Weights of a small contrastive audio-text model: log mel input, text encoder width 128.
Rows from block 3 of the audio encoder, named by matrix and row number. Each number is 128 + 32 x the weight over its row's rms, rounded and kept within 0 to 255. All counts start at 0. Numbers have three digits each. After the name is the row's rms in percent of the matrix's.
# conv: pointwise conv (encoder.blocks.3.conv.weight, 320x320x1), inputs 214-319
conv.153 098:137169095115114108171106051124139071095137157143080113140114155131094181140163124147158175143130131128141142133163193148108119176120109150125110118087115113123086151070122137120117126190083124076140114147125162083104089103082105128158149057158086105129098152132139155104124138186232132145097158140178187170075108171105
conv.154 101:101149142109080101144129151085131101159111134066154118129082119114110094089098184136150104114106101111068101120058103127155113112064127109160181085128114120123103098196096132137106091073143110158044156138095132133125157160176186148139202138172101101113184181129052177097138136098125094129103063117067156041172158107139
conv.155 104:107101153162117131112127193054090102152103115203104105156128091122127079182111166098100101096149153151096075113105065135103134106184119106188171143171167166096113095120124141110132062147161119231158087094064130154112098164125173130081144160100123139117115086139164096085093108110066108192122182138050084129134127097135
conv.156 099:161125082106106097195120127089124095107137155151146149129136101098117133095117162147145108152078133107069202145103114099139150098119072127141147117143129127149157078114118169136075135122101111139167129127104108161133132146158132091099175089102181156170168147122094076128157129102144121149168148090107079105156128072055
conv.157 084:175129152125138127076164109123108139090218163111078189161167109098177134095120158125160138127160119132153096143171099119114091135092072139115143156113123102168108131066215103186153165130122115097135112108142163122140118127075121098142091124162158121103097084151096095101107125117140120088159159145167173137114104097129
conv.158 100:180111088115162140110163104102138134155125122100110161085122101134075051162158117057172166092147043159114108108087154159162068151132107060096129091046124163127113122107099144116108123066144134123141146132105129099164121121089103142130127150135105134084175083146165129078113182160089105132150121076152133138140046148124
conv.159 095:156108185170178143090089197148185161096109146065096124105062134176147163159130117128127120136135134077141151117140136123162065165203156084118143140106182131076127101094132117116134133056070147063184091083145126161162111165142063108150110145125185129090111164156098129148097117112100149154141100155102113166172167127132
conv.160 102:141132180168118180104083089100153182148149160105130121133107133112157090108086118102084113106163060130111127142150114122096047106115132069098153183204134166099092132110099202130085144105091047113139134127111123132113128122132143124145079143140134110088187124154106134086152095125100154162158117122104109113168176137148
conv.161 101:102142191143200171145186119070149117252133129129087101124143147161150163145101112154138143074127202168118097127163134147111148199138110133167163099177141157163114146098107088156128140117083122088112121168100130110145118119147177110162138156150154136118146096150154167085151110101095108111114100127068066127140124109161
conv.162 105:124189160145161090070093062107103146098136150163073126101072131119095161106137118157127078109099137150082166130097185148127122142096118093095089149116151121122168154091121080217118163139121156120122092148140103147133093068136120124138099137141133076124125157146105087100141113151151116137119148122119082117086081095105
conv.163 102:152086106145138159115127168121111162068144139218121095128126116166109220158157172213097116121155175113172099145131148097141112198151117150045155109130124173127140137133147162208183199183121127130177157092154133150113121084117114153018117156121108138171121145192164159124101178161140118186147133157141175195147150120099
conv.164 102:109200186120115161179108112196123163083140117124122137109110147184114055136130117116219101164063057068108107056099129075123082187177078062056141117098125134113088210121115074058103110110096087047139091171171190135142139108116118105091161093170104103100130181115145149039207139125141135116132100099105114098116117128111
conv.165 102:105129176142124115156100125075115216133097167141080112073140104184106133162198079086128091135115133083085091133133100097103097156160101119115151099087165182157135102095099091122123132157129102162154140142100165082119139141121141085096151116072155120137131141145096133098103181146119142159120094180111097188129098160198
conv.166 111:078165121112107070132112094111138144164143159115141055132069203128165171143126143187099127131113120089119096132103113180100115115098123166102149110161124117140084153084143082164173129174125090088152139123128107096150151157116126108169084115134109087155111108120040101116093142158154157113067075089089134103107180130094
conv.167 101:096108151100167107093115178092119096082136144163146145115091117147121133174130160183054072088181154136141073111149102148116073176147138120137131126148189121087118125122163127128104082143127131154091166087127129142144149231146151103105122169086160104106156123141154075104085101106189077168106123201124088156133140102133
conv.168 104:122133108211144114060102108053174082100126164172075059130135150137082146162138198159127073146091197100098141219118121125133096149146093096090086139121164116115084116149170142123134167124073128060121124126126085147169100152172125108141130139108139085115104132120099118090092169169186170165136097121110131103134127059133
conv.169 106:139116125140173132111176090135132175103107138151112187124135088138076124113140152152164105172087144194163147109113192110128151156140076117176079128115121132143179111100070165124126148110116159172113138168118154157105114058106101109123176131103090112136123138134151113174148182111140129143184151150100063170103118119101
conv.170 118:127025135118101134135107169150138196091121134122122102100148157183161135058092162150173171113110149091131147092132147090167130138142104102109124114127116140149118138119168114111100081138145076098126148161127138152190112098125142130083147114164160178096096067138149137107137118131104146160134141140163155157172113135094
conv.171 091:150183123122148151115182101116147072088082091140133104171176153148148132138167097145152090143111078157124178099144094095124072198132178081096136128171085115127126191115096082094214128124132133168106113140160125133085079128106158143144090159151131128164123127145155105130133148120148100091111142166091105089123150106142
conv.172 098:132108141105108150128150121129160085177100085114125114166139094156159182131074140138113141141238132161169169124170139152137116100119132214124124098153101156170107124177116153100101090106157109184096109152149101081172140162168185132142100161171167139172135092115122081157158110096163123148140079158129114155188172116131
conv.173 094:162101071092089113132153106117130158109158132096097057082116187114136112158136178082102092102095192198075108108109059085110115093125181158167087152153190089108146136118093123112149117138075097135150092109048109121151099090086181091144130139105124096109109088078100049116142132124108101106176159121062119113078104160171
conv.174 102:178164129111123129164087173096101124110114123130161125118161037098139091183113149120114133111117129132088164137134100152097130144143151108122144100110125064121128149133082060048072086119116193150072103110066127139108198144115096082113123131153105096122141142171074124152129110125064086145116092132051066130103124053173
conv.175 100:127072169115127108120147061124122153108177111080131066161115079121113122090099131124118129145159027178092143167113092134186096095088045068129095048173152143054153102135139150118103055118107134103093115111138165145110069103098078137101133173142168100116125132091127114055141123117124107112181075101117094123123100112124
conv.176 110:154170136087118090095156067112132208072145144138086152104110147138114160124106078153151159102086152118132149126144130116151121104052136123102133067101160136134101164120097049098139128184125240117139123133105108131089113050110127133139149142151125154163220140105177116149182200116126076123181144147173158138096100103103
conv.177 104:129175103118127114167157120139136155117121149123065179078116134157107145159147071104112154077153145170101108107114082158144106127099139128163127112083141152095092146145165067136110116163137143115101206128107179156161130173092188172111132168132118133094189188151135176122129136116185086111096170159125224178114094141136
conv.178 090:171138156056080170128098143152166109119113154130141111143157087123133090104106152110151113110162088121123074083132126125097105123148106188097105083135125086170100070132092075124097124142129081119092169142122101092175151099127114131092095152085154106137129124098132144089143112115102108135127047121132131165081128123155
conv.179 102:146130076151120190108054172170136035113088145174115133168115117151158134174117095095139151136138156109108103101119103147103119113111137151139152091147181119176165124121129068124083154152114160157174129119174110121189197214142150136129153120129140116103139133165136100140106153106108186132087179156104170095130185095154
conv.180 102:096169184115097097113099193126085161134110083107157157083078116134116150119139125116103102131118104122050134112090159143098119145183086093163148138053126116127109127105196172048124100146120099111116163090085171095144172135175130170119100094134116144123185081173084119100111087136128080115086056119120118136149150121155
conv.181 099:193068160100129190089143199145114121134123156128100139179137115119129147130147102172154210128132156116141134142178156090165115107128172120125126111114111126152122137121127207106119137136127218122166117133118137151169178172119107090100107090153131216114137120173181054167119160155128099126100135165184165153111089095099
conv.182 104:130117120128156152111097081080101160111175106122110111075119098194142156112174109135124164100134147114115134148092071092183108123125125140095084153139164234143117139179143130138158140062177105132148172082071129102153078095109111156116087143126141117135108102139217062102138147116170099176153157144121113171171150119081
conv.183 095:134116155101101127122156088135120126119110153127106112135151083148138082167110101097092104118134119153118168210138145138120127118093148086127127126141088112117143186098111077127127195105105201078104126104123171095101126116116070108176135094111187059087151123174124123076122121101067114123133104144106127129102082086155
conv.184 101:134137155105120124061179117068087155049133150178064141059130132119123107153118102112146168123099083127143110117171108130142094100103085138071132096085144141125097171096175121124132155200141116109140087121114132149113077143086130113100170104103154128081107079147112143117140154146137148150140187138154106213151090150132
conv.185 102:080111123150138103084201191106141081094105125125205151163121215124128097099124195074104061062129100119091109106101137178192156091083114092139124173189123147072100114156124126087108154152140118119155101139137116161161118112166126181144124142158148175087199136067152093127150164146141125102126196083101100096208144163096
conv.186 092:115146149130167165074163223099166094116099150111119107163191147112105153123125158121162151109165141131129123105118080129104123162153108077139157140131145086093108131103156088123124205134075167144150131117119136172128149087149112164135131138182086144061101116183151100123070115147131157133099148148114106116080089085105
conv.187 104:145130190102150152076150096150151082132167133098187126125117129086149161081121124133151112149097171132107131106090115097127101070098144129075077149134185164091125135137086100135146099131075164102146148138072119202139172114147140130137109194137160088135083184072147134168148121136143126097143059100099127073118103153108
conv.188 113:095201092134119161049127172129125176104138182192095159076090136141109125155122190127095152136094168149080125159102137107208155134148127186164100136124140190214137198113192090093081170164096105135120147146112108184146096119078193163106081153140115106127105145169164103200183127090193148134145160125069107126100104093128
conv.189 100:113130143120140092054165112116138086154161138139127111129142163128166157118150142130179079115087125135088104121174106145088154120151061087115085146097035089097105204090098094170122165128097121114071122134122145139097133123148082094159063139156169080118060107115105067112086136168143094070143120115143090136090113128146
conv.190 098:101101100157110106075152094104119093113177105159138095127142105083146108101072065087105127171128109102148112123134124049033139059078057131163139127153114134115139135127099129160085157150149110169145163123099137133071094045066144100095114104106133158140106127173129159109123100136111137108088158105188134132101129119134
conv.191 100:159098150101099144119192116132034082167132055154119107070201155138176104114144120138174114095124137162089161130197132132133119156103149181139115118084119124114144122120109084083124073146184165192141096165118105163144143085139110113106146162151177141191174139130094113125141106126116118093088167123101123163126103150160
conv.192 094:110178120144097138123128119102178115068156141157166110184169154130104108182087184058144120131111098160151179137146061149146079132148121066090122161131113145136108147142169117108136100092135148139142094141141144165116107141101147172136146128130107094047132104140128120139094101203087130057206104159124090116170134099160
conv.193 098:114080166165174097089090107111174139143168175133109178172155176085126103124068106119147099115117128106145138185188141099059124122131096106173100205128125159097150112081174113177121190075127120173176147107143087145080098140093175110118140083104149107089090116094126125109150125135099143157144177137168168127103119154176
conv.194 108:102101170126158125052099124121181150154104152156109173189137136065109076110121199113120176096155127146095201110119150152144119154127098100196136167158156105145135106110141124125121160179120146140139127132128084166103109088099166169112113183121119103079182090117097116136068128128108127040191162176157137141102102162099
conv.195 098:115130143095166094066111138137089100143140110135111065091129136164214111112164128196181130135145193082158182107144128150142112115136031154144123113076109129174070155138141092079085112149142112097108161174103129111173094108161070084118125085156106148206100091124086107134111136122133108133126115142142126037151131113126
conv.196 103:078073108053158092108139140121120109130122093170141108154064151041127163115135144145143116119122125127138072118131059130137100088105144127140158094145125097140138143143194120180122130152148204116110150119095126163119143135150198079109227173153107150116132174137136117111136144121124009151098162165153094141134131140064
conv.197 090:134110136143185076140153113072175075075087169130101087152127137169197136168119129135149144120098148092148156145127146105116065167122135139092149147142099131127133099108078103136142147115141093129147139151153084132142123173117098070158127115175112128174095083113062105144073107106110141108082112110139071080129137089106
conv.198 099:128180102076117141150131147092115086116133102159115156130124155128133136113101099118093132159109135092115119101120147145127086133127104106131131119123131099100129151093131084137133116108133214074127092133144111115100110139134164082146145116113080129101099202160112098132180169151162057158075140149152144108126140116104
conv.199 097:094074135097123133091195133171071133128143108094128175053151157143117136188157098119164116102157096100136062058152049116097076152107129115129117104065118122103130082105128109131137073127159146161132100085149166132128121077142110082139096144093163139122126096144097083088126133139130133091146119113112119112136077104145
conv.200 099:153095129134171182154079131082110100087102126153077183121114093081152120119100108142145193081108148121090082115086115138203087134144122097138158120145119167121113118177188083049120153121134168089130083139083167119154174120096099161158124154114131136179100132095137138087127169098084099097105141106064155105100130104125
conv.201 102:093225163154170135086140143111137112119105080106132111152161085152139138117101067085163110113129087142069139103095172169126086096097187138148170131123160159167146131124110159134077082103133104171162126149117135020168170156082155177206079081156120140113123060121138028131135075094185162107143175118096134095174123112055
conv.202 097:161141105112132131146137160131119124167191128103154155108117042162135191104162147140118111173152123148178076134142158083141086120115176152130077061139112198127163109211108111154142124093112100136055192097159085106150123116120058139083104092111137134143135095136232059094111125117144036109132101115133109140161132100169
conv.203 097:080111149127160138149141208110129083136157178167157081121124118145172175159135090171119075155178122074125130115096155126150090131103117118109118094156109138113130141109170036139158162151121134112141120100164110145173107142140171123164092167170126124159105117171088125115159139147149121098057100133046094174143164108127
conv.204 098:149097128098159139118121196121113066101123128176147129155117121112166075111130176132120129147076144122174109078120108082077105168175140115104121108156098088113115101136116069114129136133093128165130144130104058086120136132140122113108136108126117131104135046129121100101067134087078092139099159177130104153107148137089
conv.205 103:104154136133107076174129090092112151100040167173101085116093152142115135158217088148097137082127106068118093082153112135087093200163133140084121101108177161129096149055100089111145098201136132097167176157127166117101124128105136124127119112148083132148138125182120138085139156199171105130091102134111128228101140179213
conv.206 107:135176162114114105097147172125141122123119139078147138166112151119126154093061120103129110107087128112149122126130130153141138074111150138128115150149089115146111131153151129110083137090080239127135141098119117118143170164180124126175079158134155096081136149121119134123168089112061078077122136152088143058126173144096
conv.207 102:117104116108147135090139148120136108128129107112124191139197122115126076126112075087125185117071138050103101128157125116133071101074080143157132121120106137085143180069126090135124180123068125135143139116125172159152189149123165116124088129149088148086096090110108148122097105113107119136074141129187203141109108158141
conv.208 100:132100170175126144092129124145141122092121119087133136159130214186099092168187133112132123104149124172116158118179172108128072110162155128142060168088071111174146074152075162098130150150121151128155067140183157137137116135146116163101128127119155095101180169090136099167112150134122209076134206136126120134206067203140
conv.209 108:136105128148179107165122140151128114065104171153121135097102122083108171113174134156138086149143103082136110108138123120100087160119082155085096144081130105109169096098077114132133186124129109080147161062103158178127122138094130144173096089152083124161064100112126112007116132122112118132143144091094085188093151150153
conv.210 104:134095148074127091133140104107166190126103135143132039166139120097166072069185059130146063119106125154089104091131105105077115132111122131080111122106175140126146116103082156134110080116110087138130116184070113114101132085147137134124191161168152152131173139185096117148178199151132111110130106159145121180131063142033
conv.211 095:147098084130142115078144081071139194141129140108115031157124149078146125095162160106098057140094165139115164141091072140125145126126178111143129125143175091095088068056139103154125157173079085092165110137111072125132122130144081146149090095113141134085135091126138119092065171139121144124164140103108102152080099149093
conv.212 103:167107154065107106052107081158134148036113107164119114142104195101154147089115144154108087105138152120151132097172163102085097144125098083156052133145162057137191137098194089140127114105100117103130118129155133156087066090111136102159098152131148064142100119076120075066163108111121092132144118115112099139108154108132
conv.213 110:180116154096172133117103152057116250132097128158183091107112097124125161129183092179128096138090122213138173142139171091124082113195138123174144151119154142134135123115163102115124168147104110162107093138077051135131147099138143184093128116103136114144195053180078146103089134102097122140134142170112130121163080144111
conv.214 101:204087145129158178123138153178070170086114090154128103093105157186134149118143120155079135117113204160160113081146110097153100158154152111140173109086152128187181114119118096156136070112125103136156132099150117163127090070119146125073155101074126143122138137130147119135196164131106160162102159132127141144157104147082
conv.215 095:151080051139114109096110101095197108142151171112132162124150121110141071114152113139101114158141138132127150124141121131125076130149123079104122139210152172105108039153140147121145103160190083139110179193126110120155144154117158112111158107111164180190125146127108119150139110052129144107212138094110142113164200149139
conv.216 099:085123127157122082074161097149101105119107099122112092117078115174139121113112135151165095113091123115097117112145117186187093052082131132116084189118135142056084060162139142122139108147145118130067119124160132178159123128129111113150097144126088052137134140043140140123135121145119184153148116096041142052171167096089
conv.217 100:121194143117089146077147134104093134076117091141078078147131122109110116147116109129069166082094097146113127160117103132115109124094111114083141100141120169160152170185106136127135148255107216059113064168139124143108178098157203176074169147116096147098168108153137167062181144121148133159128149153145114156110088147152
conv.218 088:160111163098158176105156114109111106123133149139156112129116080145169078160153066156147132123131087109131160112163151139162075155098185152118106091154141111152138090122096162081172132151111143106132097138171100159144161109155101131119109154179183092145115138160107135110113116067114121078129122086082122087152145101114
conv.219 107:159115167119117146063094120128165097097166117101168140123119210154141130086109143130192129085144068139117111135083122119170099126067068207106103115129121131155132153168116100092160130083128111137140109088136115131142078157102137173151122168124210165135124110092162113104156046143122140100150147096144131127137168124094
conv.220 088:095077137173107112119109092114125131130171104110146064162123140135107081094106143109149097126152109096159133134074151157156105108084089125070100103140183132114099115190198147101109082132156151115109104158092069191166060117078108073115143191145149094117092204133160120158172091152117080098138061119115156135090131093092
conv.221 097:125107136130166162051139148103137120119194120165141210145101107157145079140144148114106106161131156045140138075175128178123116151145110058098128104138165148112087099117211113071096065139110116108123134143208096112157147186099140122114124115153133122073101115110151088106065088106103126173129138183174194121152169101133
conv.222 100:128085101131134119075155089146142189141099112163140111098126107156126155156167065085168134115124143130161108161154171146072123124157129154098161121160120094112101128031165094129077114155130127140122107145126108123148096126148081104112101148118143165122115086155053171179116111168105122123117088138238229132074090091118
conv.223 094:185108148193122174075133114197174091152126151095147146159146136080147092093109123109130101168148106096171123114188118123091079120096096110158125163085108106122171142088115148110140156136132148120116156127149175122106103120177119072149161107155143115137109120147108127118135118106128162114111105100125169101107110126179
conv.224 108:160120129107089095117103089135096090116112139202108129110145046132138107117158102093216172141156103065080121161131103156112157105111109174111121122120121135105086141164147101067104171087091146151155161081147081201191134148111129088148139178175117118147100085138111108180107094150106137132133218092178142105157163121101
conv.225 103:145182150141105134184150154114088124069132083137199152099103078145098111131072125087125141115062154161093094148136136173158152113158210102069107139093132122161160129133121150153095104162130121173121134074168129147173173217134117091158101138073136087077153128173117095208122105128070113105153097173129121113120105100119
conv.226 105:142119140116139126149109115146121065122093138145184157088129078121144125144173080179162125152142091133096114130142172162118170180168140178149131114141167154122156094143079179109116169090090147132165158136191079181139164132140132105138118167166117088180089190100126104176074093140145155097125168131136182094178123132096
conv.227 107:145155143143112156155101099064118107131073103180053145117114109107133170129109153162109080059106102128058165162120167104111090114095097115122128149165147095121122120137088109160143130089164125150104090143108131144080091080138176199048106167110140154185168135126084095057178104099171154171181116143093095188157149147163
conv.228 116:185156170205144128103120106074177147112101109166133159163114130119112146102141172130076147126060133179128135097180118119101166126182143112101109181136151138077109130072102155155140128138123121115130092152107073089089182122132147142115116158134168121127139143133155221104150211120078198131138139158166158174147130186102
conv.229 106:068140086146116162165157151099142091080151116112109137155123188149144127165155142124143148094128139114111122164074095170177086157162102159079108132130139233153119136150087112128110129150150137097137151148064135133139101120183130110091145096170107111116153132192228117100157153111141094116169139136125083116198132168192
conv.230 112:074070104152127032096110087122160117066075116148109166141178122108107134111165088153154089096095139095087118130133154106115114137139152104148086152108119083090098125103102107093088105184117088151129064119127122145119156120109100133070095158104091117108105112115114147154102112126111173122127170110176154103148050185093
conv.231 099:196097118103108125072072104168156107146125173094138077129114107173118121148103102126113160104139156178089142129134125139183132119109103158125141083139140147155182126222106072075075101170091109162119077113204103138138126119146184160127127185094178070148169149135117197157118157109142166109111112143077182115174139105108
conv.232 095:101136095117137094130143128108164152062130105192088172153185108093132153113134162135109113123132128147158147135126125159184108115115132102141112120165123183144107202134167079139108081092035105141124086143112121158142080131107097204139116114191100083080100106104160089083083104103163137129154156132142133114163098056147
conv.233 101:128121127110141155138108149154114155071144189105120108117159106086145097078115131109141124093171054120138084077109149065100080166137115132086114129134095145143159144112103103099155098080167140170063087131109168182078142176122125117039120199142111128114108143136079158166150076099122131080097091135113103125098116076137
conv.234 107:137166182140183231155147149145110111166142097114116126118100134177175153108134130198173159108124184129118101118145103110086137178185105173137095138141207149147101133155104097107167133068080058114120127125181157078145127138087084103111097174091125114121106106111151106134110122143201155147113103117124157109092138175114
conv.235 109:165132129158162149100160193109128112098133145108088173153126157171108125182179107076118097108141109154134051158180120118098133198188239085086085200164088154141093140150092097196118193184104172183067127170146108135092153120167106176123133128118135137100140129221085140151169138107104111096121118157179114163178142108193
conv.236 098:128139119089147143172125143063128138139161143160155099144110109172138118129145182128147109127133126129155150081114090129147158131125130105166095079101143158160108099193133114059137076126103121152082089108130064174118058088127157151111138166158111080109155098107122117107148133160173073085100122139125036135178144096126
conv.237 107:080107139184131098152176070102151139122096124028124166121123127162083142118113118163111176108131113153118102099158176229157078145161161181109158146147181178072101093138146113134145090123138193193161117159136131102191122188114134160116154201080128138102143123104173170157113125143134164126114079138127152121117163118123
conv.238 102:140137125127134116098172114073131140066104088177128180063081107082066076132099121118120055085109086116131088102122098086143112145142084099120108129118091098083074175072192120132158171095059131133142096119161118148150086123106096105100123117098150121098102103051111122110111142112096161128150218137176131094107109152125
conv.239 100:088096049111124115140186126128121149152098118181078118127130112149133146146153126149086092115075179107045167162128120172111127143155127128113145111137190165050093113153112114101122156160124157153136117139097163086175149117151072090132178115127082168179078102139198113122053108106121147142094120116113152127088108139090
conv.240 103:114104125093115119181183117167103173129102140108161145147135144078128111144132170107121121123129085073161118064109170123162117129111116076159102076079111048084149112100129143120150086097139184130064115085110125185069084075117096163135103118107139123130151165120095135093128112117141061109149120056115138138138144095152
conv.241 102:106114121215143156091113148167123084141184141134156174055123146163138126123125160115185106156139097095127154129078107150230055079143071114117155146133196196117152094167166174137194149111123068110183148126135096121209099156089124176118079160138107098127107111085225110077149114078133174139131085094119207124137168114141
conv.242 093:116122126084136087075137124113105152133085150096161141124098093124092136110119114137105104107122120123086097133127112120109121120141088119100178059153123108103132147162105103142098071140110201145079201137119110135086139169184186083123214129126134111124186184100098134079141165131146069103121071165120100076138168118116
conv.243 098:162141179147208120095134140103134095188105134146163108107166114131181139179083176093118133049111159118113133124169123132114179111165131085122137144151140099156125114069168083143102154114149070130150112144158154156121110167128122144160096105118142156107130143121089126105160128130105154086116139104179081109180125106127
conv.244 107:106181119094168110109131079085125188149132138157144101094102124162167137178141087114076039166078151126110085114139116191151107129138189145129079116159160153090087120119150073144086071196162128148108149167151084107219119177118121122150133155100081100129179107074139094121139096205106100135047138123161125121146185145093
conv.245 099:042128101117094123087135123114092153117094070115125110083125143108084141147128089113176106112127095144088194129115119152073092136145057152080182101088066046150175143074154102132148123109180108144103149122105126114127151167086158115124152086118089092150080082137044145112092068143167165124133094141101085078070148109154
conv.246 105:109156167142123201106108156141111067160160098140120098204155157134152109148099105153137084090114135100079156174145093103156161149090083081100128094152153145102121149149149079110113189100088176106128138135110158100142116136132144070130122155146127090081124154059197147086143157141145123103122151148114131100113137140121
conv.247 095:192065080136103089111159130121184143114112143140163144130164079135129110096131136126127109083126165194123183166216150062107110167174123144123115104123160152122127080111135116066138151100142115117152129181105084147098118116115162151105145077133117111178102120141124146111106101104107120124156158149103117094140140122096
conv.248 096:110083156123192171092168191125079103155134059188071189079152109144188120167160049159130116136117150172145157107157097111089102192156056080125117142109129071082094147091112111086089135134102107150169095077165151106112157181112096152097125112119129149112088089160104085127109155153145191156105182147139060157090140132133
conv.249 092:096107102138121129160085107096145082095120165183094087165136128149133118086167097202127093118173102043156104056152093128121092180119090105119134143102113140123110098147072080099140144138161119174143101156104083133140147125121150099105120100143095159168150139145168115109153194093179122166072158150120145175130129152129
conv.250 096:094112135161095055092133109102133140139124118098161062143139100073107151103149140151080114158109090215138212162096124148142155142136106120117108150150105111103124127130116159182162134096066083170122129151092113082100119146155106149131040092140122094144083112112096149132079164185149162140131138158084083143078087130060
conv.251 096:165156108110148160108134167065110123118132124061115086158170131120156098154113083090156101132126065134103139095104102130121098075098157094101112159184141137112097151098153107107142050086092105157124167138119106134176146127131082219121121120164129112093104099153131086142114051175117110102122152098061194110128107120134
conv.252 108:192079172156126134051080148136140124177151127105162131186164100122117126065059187102151095106129128150094127128131206141143126056097097095117077160149159146100127097158116140208137141064138137163136146122120092156164055106142088127126121178098160046121218118118135146111090118140109152094192089113109149106087105150144
conv.253 088:142066088100158152137168151104104106093127157146110154101094119139156188133148076198131139107103165100126143133150110120135061180158072147120133117124124152164138054126117084118126145138142136142124113146130081123124154127122103111103143149150110182165112096139113088101144156102140125095042164139133131139149107134135
conv.254 100:091175087126107094083122072136136140123128108095089133128127192092098141180133118113109133154171143140155180170143137191095087150166133068150142120100155126146099137082169120131156119144128153116111164185073104121172088122115120089138123122133122100127128157212087195124092125105131118119127115161113114087072124143196
conv.255 102:133152158127127107078111156065159166138115096170108131077098100129120102158121097092180035166062191138102084144128193176103166174160117116149166130106149111107152162126116096150140154073057097124147102130136086143184122115105105101178158120143165117116133104118073148168115110110146075188168160117117126061091116084084
conv.256 100:101152118100109095101108113117102184147097131087093162121170108101103140100120182139185071130095084111128148114118183167130103087075093136163084149109097112110124124093085138175153157077129129149101135095048135107156159161145110131107084128157149104157196114050083091080199111124224136142137086096119148110118083155121
conv.257 106:134127127119142083059150112133112183224083145149176110153129128123105138150167092142227112110132153157132141106144105193118165158124167167151173146117173091108104158177141160138148164104122171154136123171164098111182135118140099104147092126165146119150151056160104156132074123189133124096196135083190133054123090122082
conv.258 094:124124114132187142102140146104144084130101125134151099090156113170165149146142114164125142136120124108165145057135142130142104139127185083127124138135145089137125104115145065105151115110117127143141115126156085130136195164079117067116119142178168125133100093132075098108136124063129104115057139094112114103141144072085
conv.259 097:172105187133161118086155117046130132125151173130108110133119116120156135096129079146180078124149173131150097114132110145102080185109112091098124140188124154140130123111120101124106141120106126069136087149105119199141134128101120102204116210169163152130104183136169129124141084074100091107107162083143116159093164130099
conv.260 098:161147111104080156146150200130116107094157104102122103137172091126138118127122160133085188104171137141220167115132138091089102095119159194114187077100128117242144084133049192104078154080097096132120111098078117126147182148099109134113063053134135206127133112195126060176152113087104124114139105149116148107095102139087
conv.261 095:078120101113127166095140101135096197129179125105104127116128181157110140148179110136116150130164092184165131117120082118132104163161142106096055138114118139157113127121145153137127133170109050087109177147091094121120128098130105152109062150103089059133144120240099131128110154121071103136135104133115093161093114110149
conv.262 090:136126087135059120111186100115139167150102140087135096152113055203086114175158136115110108085142108179108104096111070186147086103134132159049148106163134170122087117147142125036106109102090155137082056105123090142153103116129037156110110157115113094128129120130143124107118156150138084101155092090133130141155158079096
conv.263 097:073130107098097039102085011163143209102096109150090131161083085179118121149099076135126134180120127079167157156135113106132051116139152124115130116154184164129119178163118129112124118113112143091140097143206161108158085066116128091115120176156118179121167149048103107098102112141147130131162091121146144102169134180127
conv.264 095:154150144157125186171177141074078085047133157064126171057137168089104110148096162104148100111137073180121118140140113145175029074180109107113108104114147144081108169057143135089201126136159110126147164121138194122108109173094111147106111139142160143100140111118080092092132148183201150145147175134143124156155123138185
conv.265 098:115155099111146145128049132104086129150141104150199083119132119140119147168155127172187129171134197183121217160100094101115078149083134130131132101107107093178136161146102145183122112145136121122111126152121119148112146106109158150118136106159137099105123127163079113095101119216179141121186087104083124141095089100086
conv.266 105:172160076106113135106068146098143162078113166080143101182157085131076128129080134126121145137170085133137149136111097114106111125144134202114183082105145115147123166203114117108142179141160142133104130112141110187109179137109186137113160116154149159081222106174148115173116137132127097114085122173106074081164033093094
conv.267 103:192134141121102101195117073133188122130160126096189089107125103140155148084101149086087070171117096117138083141118086084085135096126138102114156153129154113101190105119089073135124152079137115206145120126120151113065104111123126099202217119085169127159053151140084109073141133085083153168170098086122119103139113125120
conv.268 098:167160100089101190113145169152125155154182142135200062091105101147155122128155124146142139121150049133128085105053096178148133160099084118091125067128147137098105139110149089093210168146101139108149120113113119158164134147067045173152102160148091144152128124137172116086091146109150130123096132079137144115130142066103
conv.269 103:125132135096151140135076107092147173155123167143084138146144086080126156158121098146197155128165175103148154143104114082136178142111067148161170097078159202076091105136096046134179215129128135121167181154176137135094134182088127146152114124114125141130185154122139143113138143144105091178117156130174173040132083091127
conv.270 100:126084143113113155153162187147127113112132113078150185080123109158151108145176187143100098176127084159150121078139102162133112115149124075104133124073125101112167124147170195108126159105106136103134096069145173145162154168147158087167152133134148153125090174168111104104171108109128109159139139172107120155158159110143
conv.271 101:104148107145098089092172111081140175115097141128090090103107133111089090130119133096151149082134129158131138126127114150165132102092167096114084170149076134135088139070128148123170076104113088156075157144094107061139158151124078188168092082131135114105129111090076149114131116145128156148161143109131162096157141085089
conv.272 102:150143132134110109066150077133128127085105100116089165156149146138136150123121095139106083159128143105104144145152086112101103095100135120135087133142105110136148181120112120092088110131090177106106086109136170087112142098178082114150165126158100079098121145092141071107107141120104141126154131170096098101091121121118
conv.273 103:115127160127131112121143089110129159167084113151158112130124170158112115192134146157183127113118136100115104142137144164084146157107084074136122069101152133103095124116149078091106068122030156101132085125114148066181127122086101104141174160163129085125128146091124165106135122157122116159109108130067155098094117112098
conv.274 096:118075146150144114125092148108100142117127126215102112143138108141120150105131168148110091086132128147143065103157124090119136211171148121114151128112142147109135112116100120141153119144144105181176110131115131156071126110123124133093115146131084147161102102124151144170154178137114137181039135136161086139103078130149
conv.275 092:186166143125091159088109098095079096116097089116154074131209126148176060141157102130189164140083073138073188143152117139127081152087152101104101119125111140146085164125037115107125133174152160143139076138078121144121128152140106144092079114200131112133163106130154127107171135155160107070100151093103156128102076090062
conv.276 101:114080113107078082084177079091148142119202142096125123147149142100111149129109079127090096152174125161184159150132155117109088047114093175142102082162161121154146111107179154149120107103188084130095106129062179124165085118094146099163139153130174126160175089129135115153153136147123051162159090148156137118077115095117
conv.277 103:120123090140161100181130122141125132138192117118176158155128137074131124114115127095115091204109141081163136129173137108098109088132142100094110105089092074087155105134132161125106115068113095142130150123145134173089107121114088154228229115117132182123082222156131100067103143125105126125148126114141123112106135133183